config.toml
encoder_arch = "transformer"
model = "encoder-decoder audio transcriber"
dataset = "read English sentences (LibriTTS-R)"
train_examples = 15625
gain_aug_db = 10
n_mels = 64
hop_length = 160
input = "log_mel"
spec_augment = true
win_length = 400
tokenizer = "char"
vocab_size = 32
encoder_norm = "layernorm"
encoder_norm_position = "pre"
encoder_activation = "swiglu"
encoder_mlp_ratio = 2.67
encoder_head_dim = 48
encoder_fused_qkv = true
encoder_bias = "all"
encoder_qk_norm = false
encoder_parallel_block = false
encoder_inner_norm = false
encoder_drop_path = 0.05
encoder_subsampling = 4
encoder_layers = 12
encoder_width = 128
encoder_positions = "sincos"
fusion = "prefix"
decoder_width = 192
decoder_layers = 6
decoder_norm = "layernorm"
decoder_norm_position = "pre"
decoder_activation = "gelu"
decoder_mlp_ratio = 2
decoder_head_dim = 16
decoder_fused_qkv = true
decoder_bias = "all"
decoder_qk_norm = false
decoder_parallel_block = false
decoder_inner_norm = true
decoder_drop_path = 0.05
decoder_positions = "learned"
decoder_prefix_bidirectional = false
decoder_connector = "linear"
decoder_tie_embeddings = false
init = "lecun_normal"
residual_init = "zero_last"
optimizer = "muon"
muon_scale = "original"
lr = 0.023
momentum = 0.95
nesterov = true
orthogonalizer = "newton_schulz_5"
adamw_lr_other_params = 0.00088
grad_clip = 0.5
ema_decay = 0.99
steps = 8800
batch_size = 64
epochs = 36.0
lr_schedule = "cosine"
final_lr_fraction = 0
warmup_steps = 880
weight_decay = 0.03
adamw_weight_decay_other_params = 0.01
Rows from block 3 of the text decoder, named by matrix and row number. Rows with one number belong to one neuron. Each number is 128 + 32 x the weight over its row's rms, rounded and kept within 0 to 255. All counts start at 0. Numbers have three digits each. After the name is the row's rms in percent of the matrix's.
# fc1: MLP up (decoder.blocks.3.mlp.fc1.weight, 384x192), inputs 0-191
# fc2: MLP down (decoder.blocks.3.mlp.fc2.weight, 192x384, transposed), outputs 0-191
fc1.340 099:143097115095117100133072147118101115130167148155134157146110166114153125131140161079090164132131158071110136069153148086117214132124133130076175108094120089139124054093138180137066139058081083163125170175127054103091191138113097168115150127125111088124171081194139100100167125126177134135113114173053081138146050146143128135134191132175180137140143146137078153157184146141094174106135093068104093119144110112127136176127124172162114117111180158170142111074137083122131141103080134088134091103131170181179131098170155110161133125154111141119118123119150139138168115158108176097
fc2.340 098:132117219095079193144065130163125091122128106153135109128140198115161112082205118147163132118127143142101139098118126129139134146141146127212147052178121084098110098103112112085155147156098089112166132145130144133103088112093122086162132122118116177104172138107134115109100077144105152141060179160141162053140158174131153154114120117077137102140120150175127116199138146123140137083071120170102124093198076125141165151069137109051139115109128115161175182090205150118184122103122072122034132111102137105126145114120116151134107137125113113151163104165154174124142141140074131136
fc1.341 100:074171153145114129098164126069205116077148120078105130065139162151164173144149139129148104189139145104139094143141148094092144121056117116141127150152158121101126135152151115136119178097147084132077108134140147168193144138110156067134180110103108199126178115140202102095116083145108196085163171111102118105147141106160139136146050115118148127099148129156140128131120098106125175172120131104072101129143129098135074173180097136170154135078123125161127157043163101045123170102120162083158162155096105126174089139116101090104098128159134078120149092138111066158082117158117141185
fc2.341 113:148164165123114186145156084117132141096131096123072089109161104202069133146074070171081120154157137142110136096119116129185141141149122144124103130072156137131135135151076152149140150090086138154132097094184097103116113088145114134142188112141116103110166100134152123119128127093181089135123146144101091118145113141135113038137125178152127146102190156140106114101123161134129146141117132134094149087160127179110080121082119107122141107072136202103089135126190177108111198107222138176161089129169185102092173126147176036139100170159106084111127172106170156099147136106106057096
fc1.342 097:133151133103117154148136188127171152178164080145106142106124162060145120057088190125129111162175130088141093108089117065093153141100192164073124142152156168094093065127148111121148100173188092189170082100101069095115104117122138141153084116132074155167082148146125130102216131160148155144137145115046147173141116127188104136153087151112174077156196139146144124089164124181126105162144169142118124118135080157087058127116080122159092147173117146127085145174127154165090162158107081141146132109102094091128124118153116128094156083176114100124131076144103130159118127147114120113
fc2.342 103:057077136137096192146109181170061104050105191132128196144166126153182133117130137184184076154160098176172080139081159138113120144160120143113094125131181076107178133123107099130152156114160113129124119153097160117108179192162064161072132075178126120107158137123155111109155149160143102098075139111150110092121105179155156128124147116096158137142118156141152112128077088133127096130121079120133149118144122153128161160123092112125114117113120149124132197115132072152147115115150097139105093104118071130134161065167118183087133059115177148167082133160126066137058129101078141179
fc1.343 100:092121097057097149120158154193191118153181112134052105108172077123179093135073099134156139102097157082102159141121168109138156124170103106104084066146112127159160149067185084143078134164157213103145172132149082117140134108105140151109166127068154132147162107074131156109083110092151120152113138111062160156081150054150122096145124119170162130146191105184067109123085169129208104135136138142080094132130084153130160141138155107104149139092142115141155135170156109158173079123146124121159161140059129104083146119151169126158150102151139103098086103154166139151115130132122095161
fc2.343 103:160115132145094107128122057163171128099178169157161168079094123123145121109103118104058135153116116121174093158032143161090064127074131128173093150106096179130128112106125149149159124159148104131121146151096149167146098130138127086132114093097187065098174140176122065098078093177130112099110121144160122158138130116085166113105128142186117129144165096079154136117158156142056093215155157149126149121146141130146182155102127103156120106118117157196143134129158102134094092089130093181132077142108103144136103135216209129145153115120112113117146150121119192060150146083069143109
fc1.344 100:116086161120189127142163131154113143183155116165119186123098149099077116170123137139162132133083101159100110139123183055162168092103166143165190148199151120097119212100098126132110203174146154134161109140122096137143119134130091130157130185111099126144102067107145096084067126107137136116118151097109089146128099118130119086134132145131106146210145109147098109049093087130103146105112148124129101131171165104107149209112108144115136114139112123047120160147101138105121155159144148091072143187128105093157094057099072103149112165194187122140159076174135106101087152111155079124
fc2.344 101:124191184106084107131143116107104118180106094079135140128134118129204115111133132118157096119149088130117127139170161144165072142067131113183124145152089141151114088090098190135137108133151155059146078145161102130102105154151127145134169108090154144096056154136162175215169125117134156081100194101097148111113151154167150106128122107101172125148122073123110145107197125169137130156114087138148163057172157120151137112167067118118109075091147157131155128118175087174122091095119114067139047198156130131125162189143074086110084093117155130067133146158104116109133092149169115158
fc1.345 104:102117135142077123101115126136101106149106124181176121148143114127101103125157168115178144140164156169126132169033190183177183079104105163124152146097127137101138127161180102164135154137159074118125156158135106112096161097135098192076112110133114063152127102150083115123120121146166113161121111168186145127137093089146134122090099180093157178131113072136090129159189136088154141134110103129143018149159127149120177113182108142117156170148096171131140102126169157068134137134142138093109102103112127040124072110125117116116111103154079115096146168152053201094179079164127115101
fc2.345 100:139106109180168181117093123175121125112136161122087117112125149189153151142088140138137153144067133151087187112183124130166159125063102076143150123112110116127120108112097180093149083142137148039152080110157136095147101105096144097142114112112140047103132132171133161128107114118161177135141185149139089158109109171136110132178117091128128126058124132127197161103172141088108130132183181121102128108138083139173114103227133120143159132099089144167148019162119124182192102157175149142106112161106145116121138143071077158134143059136101049094117121115106134133160126093132115138
fc1.346 099:124155123087131113182163103126136105129145123157158104132125103123175137086097099122159139148188143114150128187121209118186143128147093136150147133093120103111128140090161117131164126150179143055119083117122171087170174137115099134155178135168195139126133100116122122164170096042120143131098154134114093140178040149144158115084074132114127061109119114093113062145118190153137164136052112132173103175145122095073130136108107072176145096136081140101126105135169110134136173190123155023106147119101102135149084107147098143159117150155109120152088152127139193114173117083112147071
fc2.346 097:144171113173151122126128097135142121141128115098074181140157135100129106114177102121138135091129143220120097161130121138150192167116116124187115080113133124084123137137112094139096157183182122158141090143146141181143165096128094065092119126114134163093181126099102124095143195167159094121124128187081129090114126161112066139165083081156158132163139134192178148123100042118146108125103165082103139102131083118188118115110081160091153116145084104173171141119130123104098145116151117137060108134146144122205193128145137136081098109082063113117051123142105193165148129184108084099
fc1.347 094:146128124118144142099127179166086109118128146139139175138070111135151114120154150119071109142138125105142095153110160136171183102209117090216153098165151122103193158147110161133118161152114131100108070145099090095120117121089161128057129178058086131114152154127134121155155204136163163066147085067132146173095093146185124110115136083107129131074131123099147130081098083107144130102165216144113100154105092112178092161121125085128113122101139119134161112159064145129145114170139121131098194092207191109154064094118165111123194137120085123111142157120106091152096146098124088150
fc2.347 093:148146105135136131130079151112176142118144078190240152130153173181159140098135110115150109131151182191095083083096147061191091119140106135127076160104152142114136152162155121125072104095133137151146183117173120087162106115097105143121119120077094095158161101131167095083132149117143100120141130094180080112090136146100169220152105135120147173155141124073123113156123139108116076100174139050160112173157134112121111151091082072143164137086183133140123076134104139136139175182141124144105178120146110187145094060154093160111126097090088116081122126156156094112140077094123118137
fc1.348 106:173083132147178140141151109121135183134179160155186135144112150173116116168108132172109095141151160120168130149123119196072127123105103088166150097064103142102062142101142133100140143195110075076165120147119106135141117113112124083058140123059102117093133134144141148125193119136152152139104134099181149205114129110096142068158063074170136144117160168116062163175039160101122133135145075162128125098074144155138131159120120137134136116146086077169150089098086135164095160120119076076115133207135089103107113124147172152076112094127186131142128147155101178158127117094116158105
fc2.348 103:158079185117082173109143098148173109152138176179109042171160126118109147111109087120156109112183114105128055109159114118087134068085157093114089137137115102115134156150097183176117122116129182114134112131088148136175145116139210176130095090151109139155101172128141171119161109151143158164122151079098103140123141074172107147159168163138169113175120107150108130136093096140166155207112183155111169150105139092067110158042103153067160146118164123130073102091096105120128119083094156139190096077158139145115117129128057094157129137068145137126101094159119104112102178161099121126
fc1.349 103:109170027076158117122153092145088141077145164163105119168120043129177169122165110170076124165131081085163112109174154093163123131134167073157150119148136114178109105124107095095105137129113112187125155149091138095147125177054152109108190102070144096095148159099094082098093088129157101113152180139116160125139126142096129141209129111145174138130140156123162114107123075080129129127148106109099072133091152118170125086158059130092143116148218146126121173147147155097108110118173117142145140145089120099164095119123110176163113138148121127181142070158146176197088155155126104132
fc2.349 106:103122066083089093113107175106132081153107090141125180193114129192120128100173119119109101057167139119086153103137094172134144109136139154091126145120167126159126166076102033154127134169110122136124110147106134195150140169164127112045081111128102110112127160113144135175160201081132096163108158203150129145218115115135087127133101108101121084120108156124184132154108146166121133122125146162070132138089098114094170162139113062149123117162126124150132176116072169158121092138144118130153144126121124172061119141124080134086148080100142173134152109188133132181184117043148132122
fc1.350 106:168131077130106164123071177172118159166166088140121138102164118123082105101107149100082126104132094132114127125157091119047160100150139141110107120163069105079132112094122121144183156152110141146125089116090143130158082171121097094115132120154117116107122120107105185119024197117155169132169142126146113114075118084115121120082130166123126124125083117121088151104053142192136169170176087099141125164147125157127154131150128199164155173125137163168156135164105125131074148141150148158161165127162125150095112127150139062167202196114211068107113134111169122090078096141173067128
fc2.350 103:160166165162221093133163170153183186116060167103119073121083112146150125142186089113120134073144134122130150160136076146083162117106076144111172084071099087121082135112093082144107101143135186137140146103117133091200109184124153148080156166105121098136139063136139113161040112122181130118145124129142154132109183115111161117139079166147096128135102085157135118151129107129140099096107171100130082150080198144154119143141135112163081173113075140068139112119081121169158066100083123118151183105094146153066141140098196147154156099156135139106155150118151161142128130095156129139
fc1.351 099:127149179196127162114096097169164173129130102143126147182148158121130100138123198120195181099126089111144137114158170142172121119073096183113117112110113155122145161083119105029143167133102094153100147104135150165126114141171078130133087085123075128115130115139132103114109121119126169037140134173140097095104120124104097099124091147155148103178133109113076139154116127050128151214087092157150062156152173076128181136129116144181171174160178101107108092149132123164071095100144149111086129137159097113108085128111145130072144122138133078076166178188122152116154066162112133132
fc2.351 105:143142130135167140131108116170151137147120119168167102101153113166091183095154184123177129168115076100116176072138118084079120053095121128165128064141121143109155119144141117108120123127087138098147069138104172114136130073119108139142110182112121107154117128139120094121149083107178142130134240141125123106106161173182129161127082084094163187178166105098146133100161107145117060195120103147149067130140087136115156097091122155136171077178100128133102109183150123197158134198066154119129138039128075143092107114125090124097172140180147117137141117142120174148119091082119078123
fc1.352 100:105159177154132150137126192133063097120120151158094144150154144134099152078114131153075096124136151112143081170116119167140120181157091115161144143129123087126115145119174122087089144192142127083124079092168085114086165122193137110133096123171102069187191144075130165095137103108181098174125136099139115049163134137160155134154071128106128145071147165138102096116136100162182165096089154110155117097110120169120134093110140086164168052121081128202151087094113155072158166111140175138115188176154176181091132125158112115152080095098111129108119135131064145117077149138163132083
fc2.352 088:187161167143148157141135133145138138091104056167140116106122093120157142159156126113123079174149131094097130141082170157164129110179086164137133196179162117183122153176123155067109129077152196088137174118084158099150141050122068148125122163146167111127086152111144195049110125136087130160115135092087137096092103144151126133141124142073109184117113127142100065142172144139118131124131176082181143073149127162123098110177158051159128145132134144086155092182105131173111155135098101136143095042165106136146142094094112139172181124086081098126117122148135126084147086088099098139
fc1.353 099:076127132180148153113137174095106106120177132209099160121134159135148148135142146068149168149088139193129134101089116117096096112130129126197156080119125072137160097122122129095121138156108170078133178142113155132121076078162167112139178175112075178141146131109160148128154168135156116089119169095074132125188123130152127068155132076199128169104180162145150141102161119110100165103131128070189151119119075117062105181122133125160081095099087142143077153226144111130112145091166087160072164099106113152103121104083127114135146109144137133178119147107053096097152109120125158083
fc2.353 101:067118117126105109163139061101099115059158068155111118105123073118147142139126101080175025076171104180070115233097148131117091131143104158081132145107100179151141171076104147158118101121184143145106160120117110205129118142109098116127121108132129150124149169112118135087104118147137137110086084114155083130123150160119129075096138148150194172109094097137148071095155102167148115131088121134107104164118119125113148137100123141168107177137143204119150101153103140108118172174126116160125161207146129090239124153124155160156151126147120111162101165154143179107077152114130123095
fc1.354 095:149113158164140138155151139172139120122072111143224156122083073107129089083156111115149139102091093118114135175136101139092184079112073142201116162203098141117115101090152156128111159134120118126156205104123170159112148112148151185160131138143100105103088097150091089161163087138168104147086084121098154152116109152111110136071145143116147105131172125132098101129120138112119098086121153126077039094064147105134125133133068151168137159104155108103124109179217163137160121152154217099089139173118051080158124070071135153140137155170146156115136088165126109130113130137085147140
fc2.354 097:106116124094129105126113141131179136171128140123108104086087141168130118172152165102152097148133139110121185107128154130136106114140145086166089194055096072137118098113082154111124125131100116104080135126180161121107084133160173216205107150083107137088078164140151163149147145118105096163068085141111134152107144135117152137076138171092056099143103173167149123092105141129172177137193064114152091161102099147147143143097107141199134048084094140146193133124143121121185109160153126141159114126180164162128089092069152114152132166145131162115148115075142080070117082125110192148
fc1.355 105:111169098111105094111094149170112132088179119178119183152104137144161165119146145140130089136156161127177106126119110130127103133161079188138121103116134149157106156087099063207144098065112102138117122160159136154142121115129164109110064082188116208117160106129183145133128046116100131090055126173098157128142163135126143143142080163137139169104134149093106156053114149152094138188133143156154120140209089203083186149085198140128151153069152112109144120092122111131128082138069155123200093117161104145108175084145110100084096132134140079111103106112121130131124090173127122102
fc2.355 102:090120169111148162101126167167103139138105082138119091126122138088047078081100159113164161160165078095143133150111086183154154108175096106019110140160129131130114155139163142166125145160142148136103159161071124131131098102179122163099170124087106128170064101090080167108160083140104125144208130112132150112092138109165095168169180077128178126188121077128102140130132102101095134142123106128102068122098148125126123159165125096158150125142151135135124125127143089128135187151186159175081104173139122131223100094117102097121111103107151115077199106063179127187122130097135147139
fc1.356 100:055127102125188153120160049140085067124109182147098117172126114128107142108117083142046081138124178148174141154145147115107140117146153089132127140190134131120172113154127131113141124118100134095175138188146165115105064116114122115162112079120142142093101166185150095133141049064126135092171160154159094136081129091182129185098107164138144112112063114130102113151114148089134144071154066142137153183162179135109125122122113165136108111150167104082199113140138156135087113110080095085108171132102106126167171101080128125163166132170145086180093175116144151064114140181171152150
fc2.356 104:090120099136076177148200126147104063148123148129112148129158192163106150119117084152127133065092149179143160191119151184159110128144108041209162122161124086161132121106115138115100090076129074070191102141080150098132146118114171134090167135128107132150096169059173160108139095094131145131157123104094052105095144130159131155093160143126109086122090099066144148149105154124145113128095108191136133093169106135141188173100102136130086126143147119086142108093119141131158123128152150078059144082156132077174144195122103140055147155144109113127142169181160121155140112117109166160
fc1.357 100:074133097093063128169151117180180150117159112171115087090147141128128157114106140111127144167147092121143172096096118062103200196178143094156111141189108151149117094176139093182087113174076122133163140134056124151136026098100130168114177145075091086132054113139095174054116134126155175160155096065158140155137106140115086145173118169125147064144090106148114115129063092135113167134145115083163100123145148114145121115127107139138136168166153177169177080090079162110146133120148111152146124135164123087122102147113161114127145112146119133107145089110095192161139159115159141091
fc2.357 107:218170145110126185120126135074090096137136132074132130115084092156182151122119163171145083114194162093124103189131163155205149158133125119107108137066124161142129051163190093094181137130117118145111143130175113170158108166184173174145119097170103121145155159099135118131105126107176118143167139184117141068053162113123173111146100180127145094102117134162090068081102101179134125116101182106105152149118167130191113107099163127091100092146148110073106135118135095127153119134118130115098126088121087174127070076121109109154156171097087123147096106084114049124124113130088150136
fc1.358 100:162149084087120128139145074151084136119129128067101118083073109191129158111086094079198136073158156093115137106133094140175113158143173121086115085195160129165115162162115089174125190147179164110103129044182152134137086108173147123108127086129111107148174114118154094112095103139128114088168157136100093114174116139157095085097106118120096127172121140104155082125128122141155163186150172128131067130159149106093125130162159147101142118197117137048142158150149141106170211142149144148143217100140132099124168126092126152090124112079131116134107115117154108124065128141181072074
fc2.358 098:181213136136104106171114156157199133162111092173175154148086132133142104099120145151138147146139163075082137074096112126132159103116099112127065121056178108113113114065164128108145149132099102107149137117163120117130130138134178170166095164153112097098091102111179134119143144088090139111171126076076113133088139088175071099113098112242109117134134129159083129070097123086094111129145145160105176172181164148154122101132125144147137092123155163114110122082153116083104121107161106142087089116129229150099196182139130192135112128133117086098151184107122155124128082109171111108
fc1.359 093:104101131142176178142148140170142152133074106146124143080144110148139135120078142140064128156092127120147190139097187094085165142158097134187171102132137210184114085120173127101174134118117135153123118151091111145149068093108145119091136079114101118120153134136100087161159155080130118090117150134144099127177064118126106088150160151123055081074132160142092147197141159147110103087115133131123088108135124112106130138087169133067128168138116168098172163085168148157174159112101131194081116102110146071100096121159095112015163140184171145139111124126124139170154127070157179090
fc2.359 089:112117135197159150162128126153073116137110173064132140160186159126121159163104130136122145117105079157083140128071123095103104112085146149112116112138187079113157080070077144184126123121124186082061106117083146110089127145098106089132142105142132100127157115166157137128065146179177152158131096116148140138121126138120127120111177123098109122142145121115151169108146085178126125127213122181135120040109090108154137164182148132149130095106115140097067136194157109129085145209111115206117135126091154158194078085123142097166091163089108105086137208143150114110107102188109119105
fc1.360 114:171175135084148193167173132132152177162155124122062127120142103114186157136143140094158101127122157175134121144173119127144165119128081122148129091157084155122115145108150087161078112158105106085119078105182122102103119108144148098080084055142145136087096130153106147100115118152106107107158123129110090140177140127088132120157049086157096077136169164161116149054079167111160117139084110146141130146170147137082102167088112129096197154083196099070140136097177143077143141179144159186131113139119123138131098071165130085165170101110108134137104168197099066142210122140122083112
fc2.360 106:176089118149118177128139068128087081137131150144150071142124133181148119082134125115123142176079109159059102113125141110129139114123093145163129112151095077143105157075118100112076137053122169135122154135144094122148100158130097139146137160135166149168138109133116196116190154139157136135136100098151130070127182140105117089012143145117173158125098132078154113159220147094128183100125134122109108122104066126124119140166156085105150172135153178121172089138202158112117114144150119168088083120114065092090162128084120216165113125070149140076166128126168135074142118123173147154
fc1.361 089:140101167118163148088125116159111109091139094148124146123147122118108099119157101131122151153123105134150142150123167095150131091174149118061163113122108122134108098184172145153196167134174114126123113181137147149114150128144124124117088131137101081083091181195108151079121100148160107097083139082123077143185112169091180114119128113151136108118060122110163099102080137170134175086162059106143099171104060182112232087175068085078139133092148175105106051144157141192141114165162093162103122068175097083078132134156136163116129162132182144190122116116129118137158142075114136118
fc2.361 096:146090135204166101092033081145104191157109102145158132070167132142117130169109147072137143170134187138149121149164103168162056173128167128137069147112166154058161156130163143171159099100115117164140138054172124086132133147082148173116143130119096102059134114116129124072092135084126086116153124092158144141134118125091104083140106178106125169126113173182149121147103114115134158088163174110165131147130134046103148177115183139094087120066166094090155147124150146120141061122072119172112123138119111099171114134175180146103140139155104186146122099122080141111118100157109096123
fc1.362 097:066123147160059144140177134075146158131166112120127125188126121077115168144049138146174093141152144118125132115107165133115152085108135131133162100123121146107133096146104141140115187151162090109103165090057125152136136091118129147186071166104131107146128124142139133108156096159141114130164120107185166133164116116175083125110138097114161208133125077087179164147091080089094136118112106180121150105160077070053144132137112149173168141102154156165137088137148106210117187129153140032141093174102122119133083146072148118129092146074133088158164071105161105189157149140107082127
fc2.362 099:173088088129149122125063099112113133108125123150156153120092096100147137156131088097202124125114180124127123133143135173208125136115109170129132120188133094205053086093111098072088171157133087082125185114103133183136131089103118108091154060138113084135123052187084127102090175173130149141074120161107166165106117127101133107143125125092153136097127092129134113128119156168161115112153156116153127150126147172139126160059193132069136162115134101090170140107140162113092147156121137196130119068105207104129109111120112081062132129141126183192101124155152146115107160147167198111
fc1.363 100:119095112111156074136157119176101126135110138170133120098139152181097125146103147158067219181110150169096097119167156114103086154107132154135119156112149120126185103093081103143099130129192167091097090105138085142197114145125161195102128124137074199135188088107165130166138122152180063146133057160111136197127077131091101157098138162105125135135140094212151111150133050203136104143101097144080099135126154121145146089166078113161105153105099125110094084132143107113136101179090153136200090173108110149138146167089140119135094084100137136122148120093144083125149088127126129091
fc2.363 097:138087158132072212102112096115146167115107091061128151093149087116149142076078169106118106115083143155156128169091088156093128156160156109136151077121173141142130150186150118105204097095133119151095118164159106084077121173165091146135177131148124108161139204162133117091120134101152169152116141101097143075104115171122129081146105153161113159171118169082076130117164195160148158137159159176165133106156050191124114079124160138095158144154166123148110115159095119143084129168113108119074207057149134094132036136136141158131100138124097096133097098108141107110070138128132126140
fc1.364 106:117172123136182079135105101158092127175179155130146132097103170136114134155087137096141175122142110128148129114132112203185152114092104095084156190188070054133097145102179172189127144154081143170115151177176081131069141151177059090126146167057120081117126155135138144138195036090127155128092164134091133147105137077131094114176170078115146119120109082126146117134110107113133119086094135176155067149076122126121168109158121088179145095101159116079163164140143142153150111129117151111151163117100140083150137124125141120135129064104139145124143095099166158145065078152132146171
fc2.364 095:083101154090170103065101132148163120156135083092142132120122136092122148081176157193145154125198124079119107171112104093147108122189130115121118082158143129092167108119141114165146121103156114156121103101066124117083147163099099170125150183186120116194122126101111103157113168124126098167184127166146144162118110099174184145139177204106101132140087155150128172151163150141166039081111096110136137139154103126120152091115123132100059042160078071115100109164132147151105121175117090162150083071118118096152123150110082128083116140188156120196149100128053121167154133156112140120
fc1.365 096:163172160139072087066112150117170073148173170173142151152142108167168116181156034124136121120136162136151142163075131188125136154124220082113126115141168164176155174103138117159160095135142128123120155126163123124150138111080131114173097165140050112125138101144050121116118121140114080136143077121115169146120079129089133190107167167158188136098123115200122062110139139090150167094141099140092093139167073051117158107125132088111139063104078127144107124136114200101128105133132081106147127113139118130064167089112124135138144140145132150129127069165083136177091103138128118103
fc2.365 106:162081118162193135146086145128149145158142129213119124154147137105135118107148126096140178161148118090118136116119147112191131124141081164091120157103084171094077124077136186183127098077078126133153160127166141079145155117083183136134079037131098193133166188125110207102151108107150113125131153115115145130113111094156128104184066114117084138110135070123165182127117139111139057109118144151113044154098139099122106156157148097174088155096148147104171120165124054103192093188130137116130125152090087120126136197127170157120132120125152125122102091103116069107146089171137110115
fc1.366 106:148124145127091166119137100186060126155135079129148153128145095110115055136080099115098161153121163123114167162143152034112141160121115155118087153138138089095154072132139088113159133097135179112095102113094111074129125151167136077099144084149160113115196118126166156189099112146166132072129123137184138122109140130228087097094083129142141147125132076078126048141055175116168127134157156123137122128183153104132135142145112112134122192171117146142137126134142136125112143139169121164158137071124124122144089116099092056211139230076149095130148119124109143083132140104143174161
fc2.366 101:177143102135201143123126096154129104175118155108166092064130118140094137109173132138185156145151191158149120164118148162126095144051141145126139108100163139082113103128127101152149115133129174099084116108088129112121116177144102094150137109142111058111120142138143146115141092111165088061124145158168157179135108126185171141105150222105058136094162093193081075085122105115145142173115139104101138118101092129145125102130100106115127161131100151066135109102157131090143133168200095117173141106095113146090040095161062186134115135151150099113184083093187116162158136088092185146
fc1.367 105:105161142097115204156137084129077160115151145180114084099100196093102210109152127111161124151106164058147161106137117100119084126103128153124110133116123151117131084157069123095107143099112139116106106168168163103112158148146164190121181150106131215103105137103134201142142101082112148104167083131144085143139151092153140102115173150158134139125156140093104063099171140126068187063135164064063153156145120099056094068125119129117122151092088123144156117127113144148135117145141140039152101112130215148137112126143144112150160153105092116165117148125140096150176114184135126068
fc2.367 103:148178161117109123153133128193129126166168109136131101105133076139072157083149073063158139143081110089074195118124095119157123095050163141121152085173108179101158152139063160162048136131089165156080089162150162141147141178154111126136132179135137116128185153136107079130089077107090120130103100112098107092150059119106120107149137087125127118187076141192142094123158091168130080128093148099127102140144105116138079215107125118114132131171124123135117147095146123200141150111163146162108143144126129168062145119142170117131150145119119208104119123130148136105106186166180117060
fc1.368 096:106115084158064156176101103135131138114129153119117101110125163123166137157065135138168085108090107019106128082147084148128162136074096115165109124187079157155108134167121176170160136143081066097123083140110167076160085131085127116081119110073141155111148178086132157180197129116165093122103171117117101086124167080156104145172126127201137167157128110110095136091100139142133157079175145147118096147108116132120112177174093156211192209130120106156130107118149160125125128102122073152142155073173173125119170110111084134126126173142116114137092142078121136128146109180147109151
fc2.368 095:142103108122167147140109129141132140128115091069151080115120126098132131121163112146170056122150064127181088123102106173116046159096129142149154131073109133123167084140083132102143110081078101054127135087159092096151148099142074114153164135164162122098154088092071138102158147092103133141094128110168118159111141160111098138193126089134143103137173090059143102115148180172155101100163187130137126105172160134100111109115143092144127131160084156192135116113143117163131072068207100098072135177147139103150174199154139176155108101106126148101116173136179148154183184165151168168
fc1.369 098:095130168081163070129101139189141173160137106187143138097173153188091164158115115160122121139148119137074096071162135081204143109110071090122071137130144140197101079122111175146117190144153107129130117115145147132166136122112126152114123134133168120136028151093112156133162105123125081082151123108129084103151095149111095088112140144145102157104134135177142129131114139156138202087115144130165064162119111176081124075118161105154139114132161138127100145173122100154090150071132135047152075115106127180109180158144081179149170085167149139074121119134113155138115182062079092098
fc2.369 092:139151160096053149094147154109146070169084162119142138082098108152114177128099165114124100143131105146180108060131213134129166163129105151119150077145161152051148112208191096129154111136098123199178116163145100115138141119087094136133145050154145100120192106173146121108104076138098160144107108131108158092109142170143143135143133118175166096115139135163100154141168156101117097130150068125135167186106079143133082099101172106110169108157130143076046114124150161109113064150133135132056187074109105114172105083120162147122130154120130144145094161101128174094130095117110104171
fc1.370 101:160112134119168142137132113178158100097143146125210136101095110073106111117149144093115152093142105087170105109153209119160101120131123188135089132169122177133118107130109096131142091046139097108115086146134070145189143092183098147124176139133108088125220087115157166107136110099144085142129145073110114095115117104123124115129127180124100131109176137146135154088095183105181172070156184191172163106118083102154169071144128114122201150121136123178145108186125180151164148077114100147120105138081075102079144123110089184144184120111159118131128108106137110106149086151105056102
fc2.370 108:111138168147137160149089145091147110072120123161123153110147126123149115153119164148163142128076098103146155102215108168122116139138127163106175151132089102102090102117111119060176148143151090100153081157063131127120137097130092104130143138114101130176113139116128131189146113178127196119089153159119155171123142045116142146166145102139138122083092150142097145142163140135134081095086106108107127106127160150155098166132140074138162180128140129164132159064087184160093090140159091097217150091175067090120140066139139175112125101099159096042091131218168097161101066115182124102
fc1.371 102:107167103130116134148145135143103112116204104197093104141140052110139105134130125121125098103178112083117137079083154118134180094101157134178198085175122095031073159155117157107161167135141132154150109184126141160127123120154105144135067172097089147143099128096161127146171125140118154082123169160108214111084111169128140162156145080098136184132206149046143134122190090068198136067132111085169155140138094139115144113143118082145191146100106096113161106127111138058093146105118108093101126114126162097165143128132187120117071142140136121156119126096089101125146152123151128129
fc2.371 104:100156119078137201117182155088095124160122152119173176187164130116137140190096051082147132131176080193130112106109140111071170144202129148195100127117101087131110225177089161117126106146127125100124064121140101142146097151139131122095191090129079152106093075129137132092109105150082046138130177129101103130108091198129067113104147151163147143173111089090100119116144165132123211129136127124142111128158150157103148127169110157166140143114163086119095118119090146089158096167156125102178094125125114159145151138159116135112135133054132162065118148109145102099117088128158111099
fc1.372 102:095160155099141133186152075176145123108202078069117155110159096131078142118091130091137126151170124160168146139144170080084119089119099119160098056117141154159112139130143098153169153173123093180139074110106168186152125130106098102075126151193095116153104101140153154101119091131140108133084133092131077187127098191168110125176099141152079074145142176135151114054046174127166071195136093147128115130193125139117159119125156135138089137129119128121128106107109144136103151152143134066087178197095115115160101109153068100133132156179135136139074121143075177140166090129142129130
fc2.372 107:205134163093151185137162165115092206157131165080138085129116130142094130165177094171180161155146179091103160067137083138153095121134170122131143097105151109156133150165071109116158156170114137149152182115124119121101144137161138122112167067103098163143111110117152067182109135083057192110205118132120192093082166040142146111075123107095178189103140104082073154147123128093123159132102126123157092123103130136104153122097109129149060081090165092119142088095088157100120100109137114128065117139121125146141132118141114106075178187126151118162127100122118101156136129103181158125
fc1.373 101:145110095172120115108085135170145144145118140114144134165156166070103094125143126096086084143093167082174196120137118109114168101140147090082174070146192085215145145118156138116140098113148107196115143078100181122133131136160100146135170140081091095114156098085075137124195128118095182114082093098136207104069096158159094155132129094152151122108115156101171113153128121159111160107163138117105087059122175172084225138084182134139123106138147126079130115145073131145137132093151088107149119133161127189170163090178097111052133125152131159142077101146114143113124133105123121138
fc2.373 099:103162110070110178158073106158136095137090136149123129164137134149121144097110150155123102114124091164167147147134110094182078102133087171121098174074142105102118102144048048116101068137153184147085147115193120196058150135100112106145119136187125161156137130152160202099113065085120094164192141114068116138155096124189174140075143129154114089138152151092123157124139184114128168098111157137091114137139106095152099136098103117134187126162143119120092118040126166083111198163163095153150193103100123093110182132117147155114137134128092128136100176112123102149156125117122094175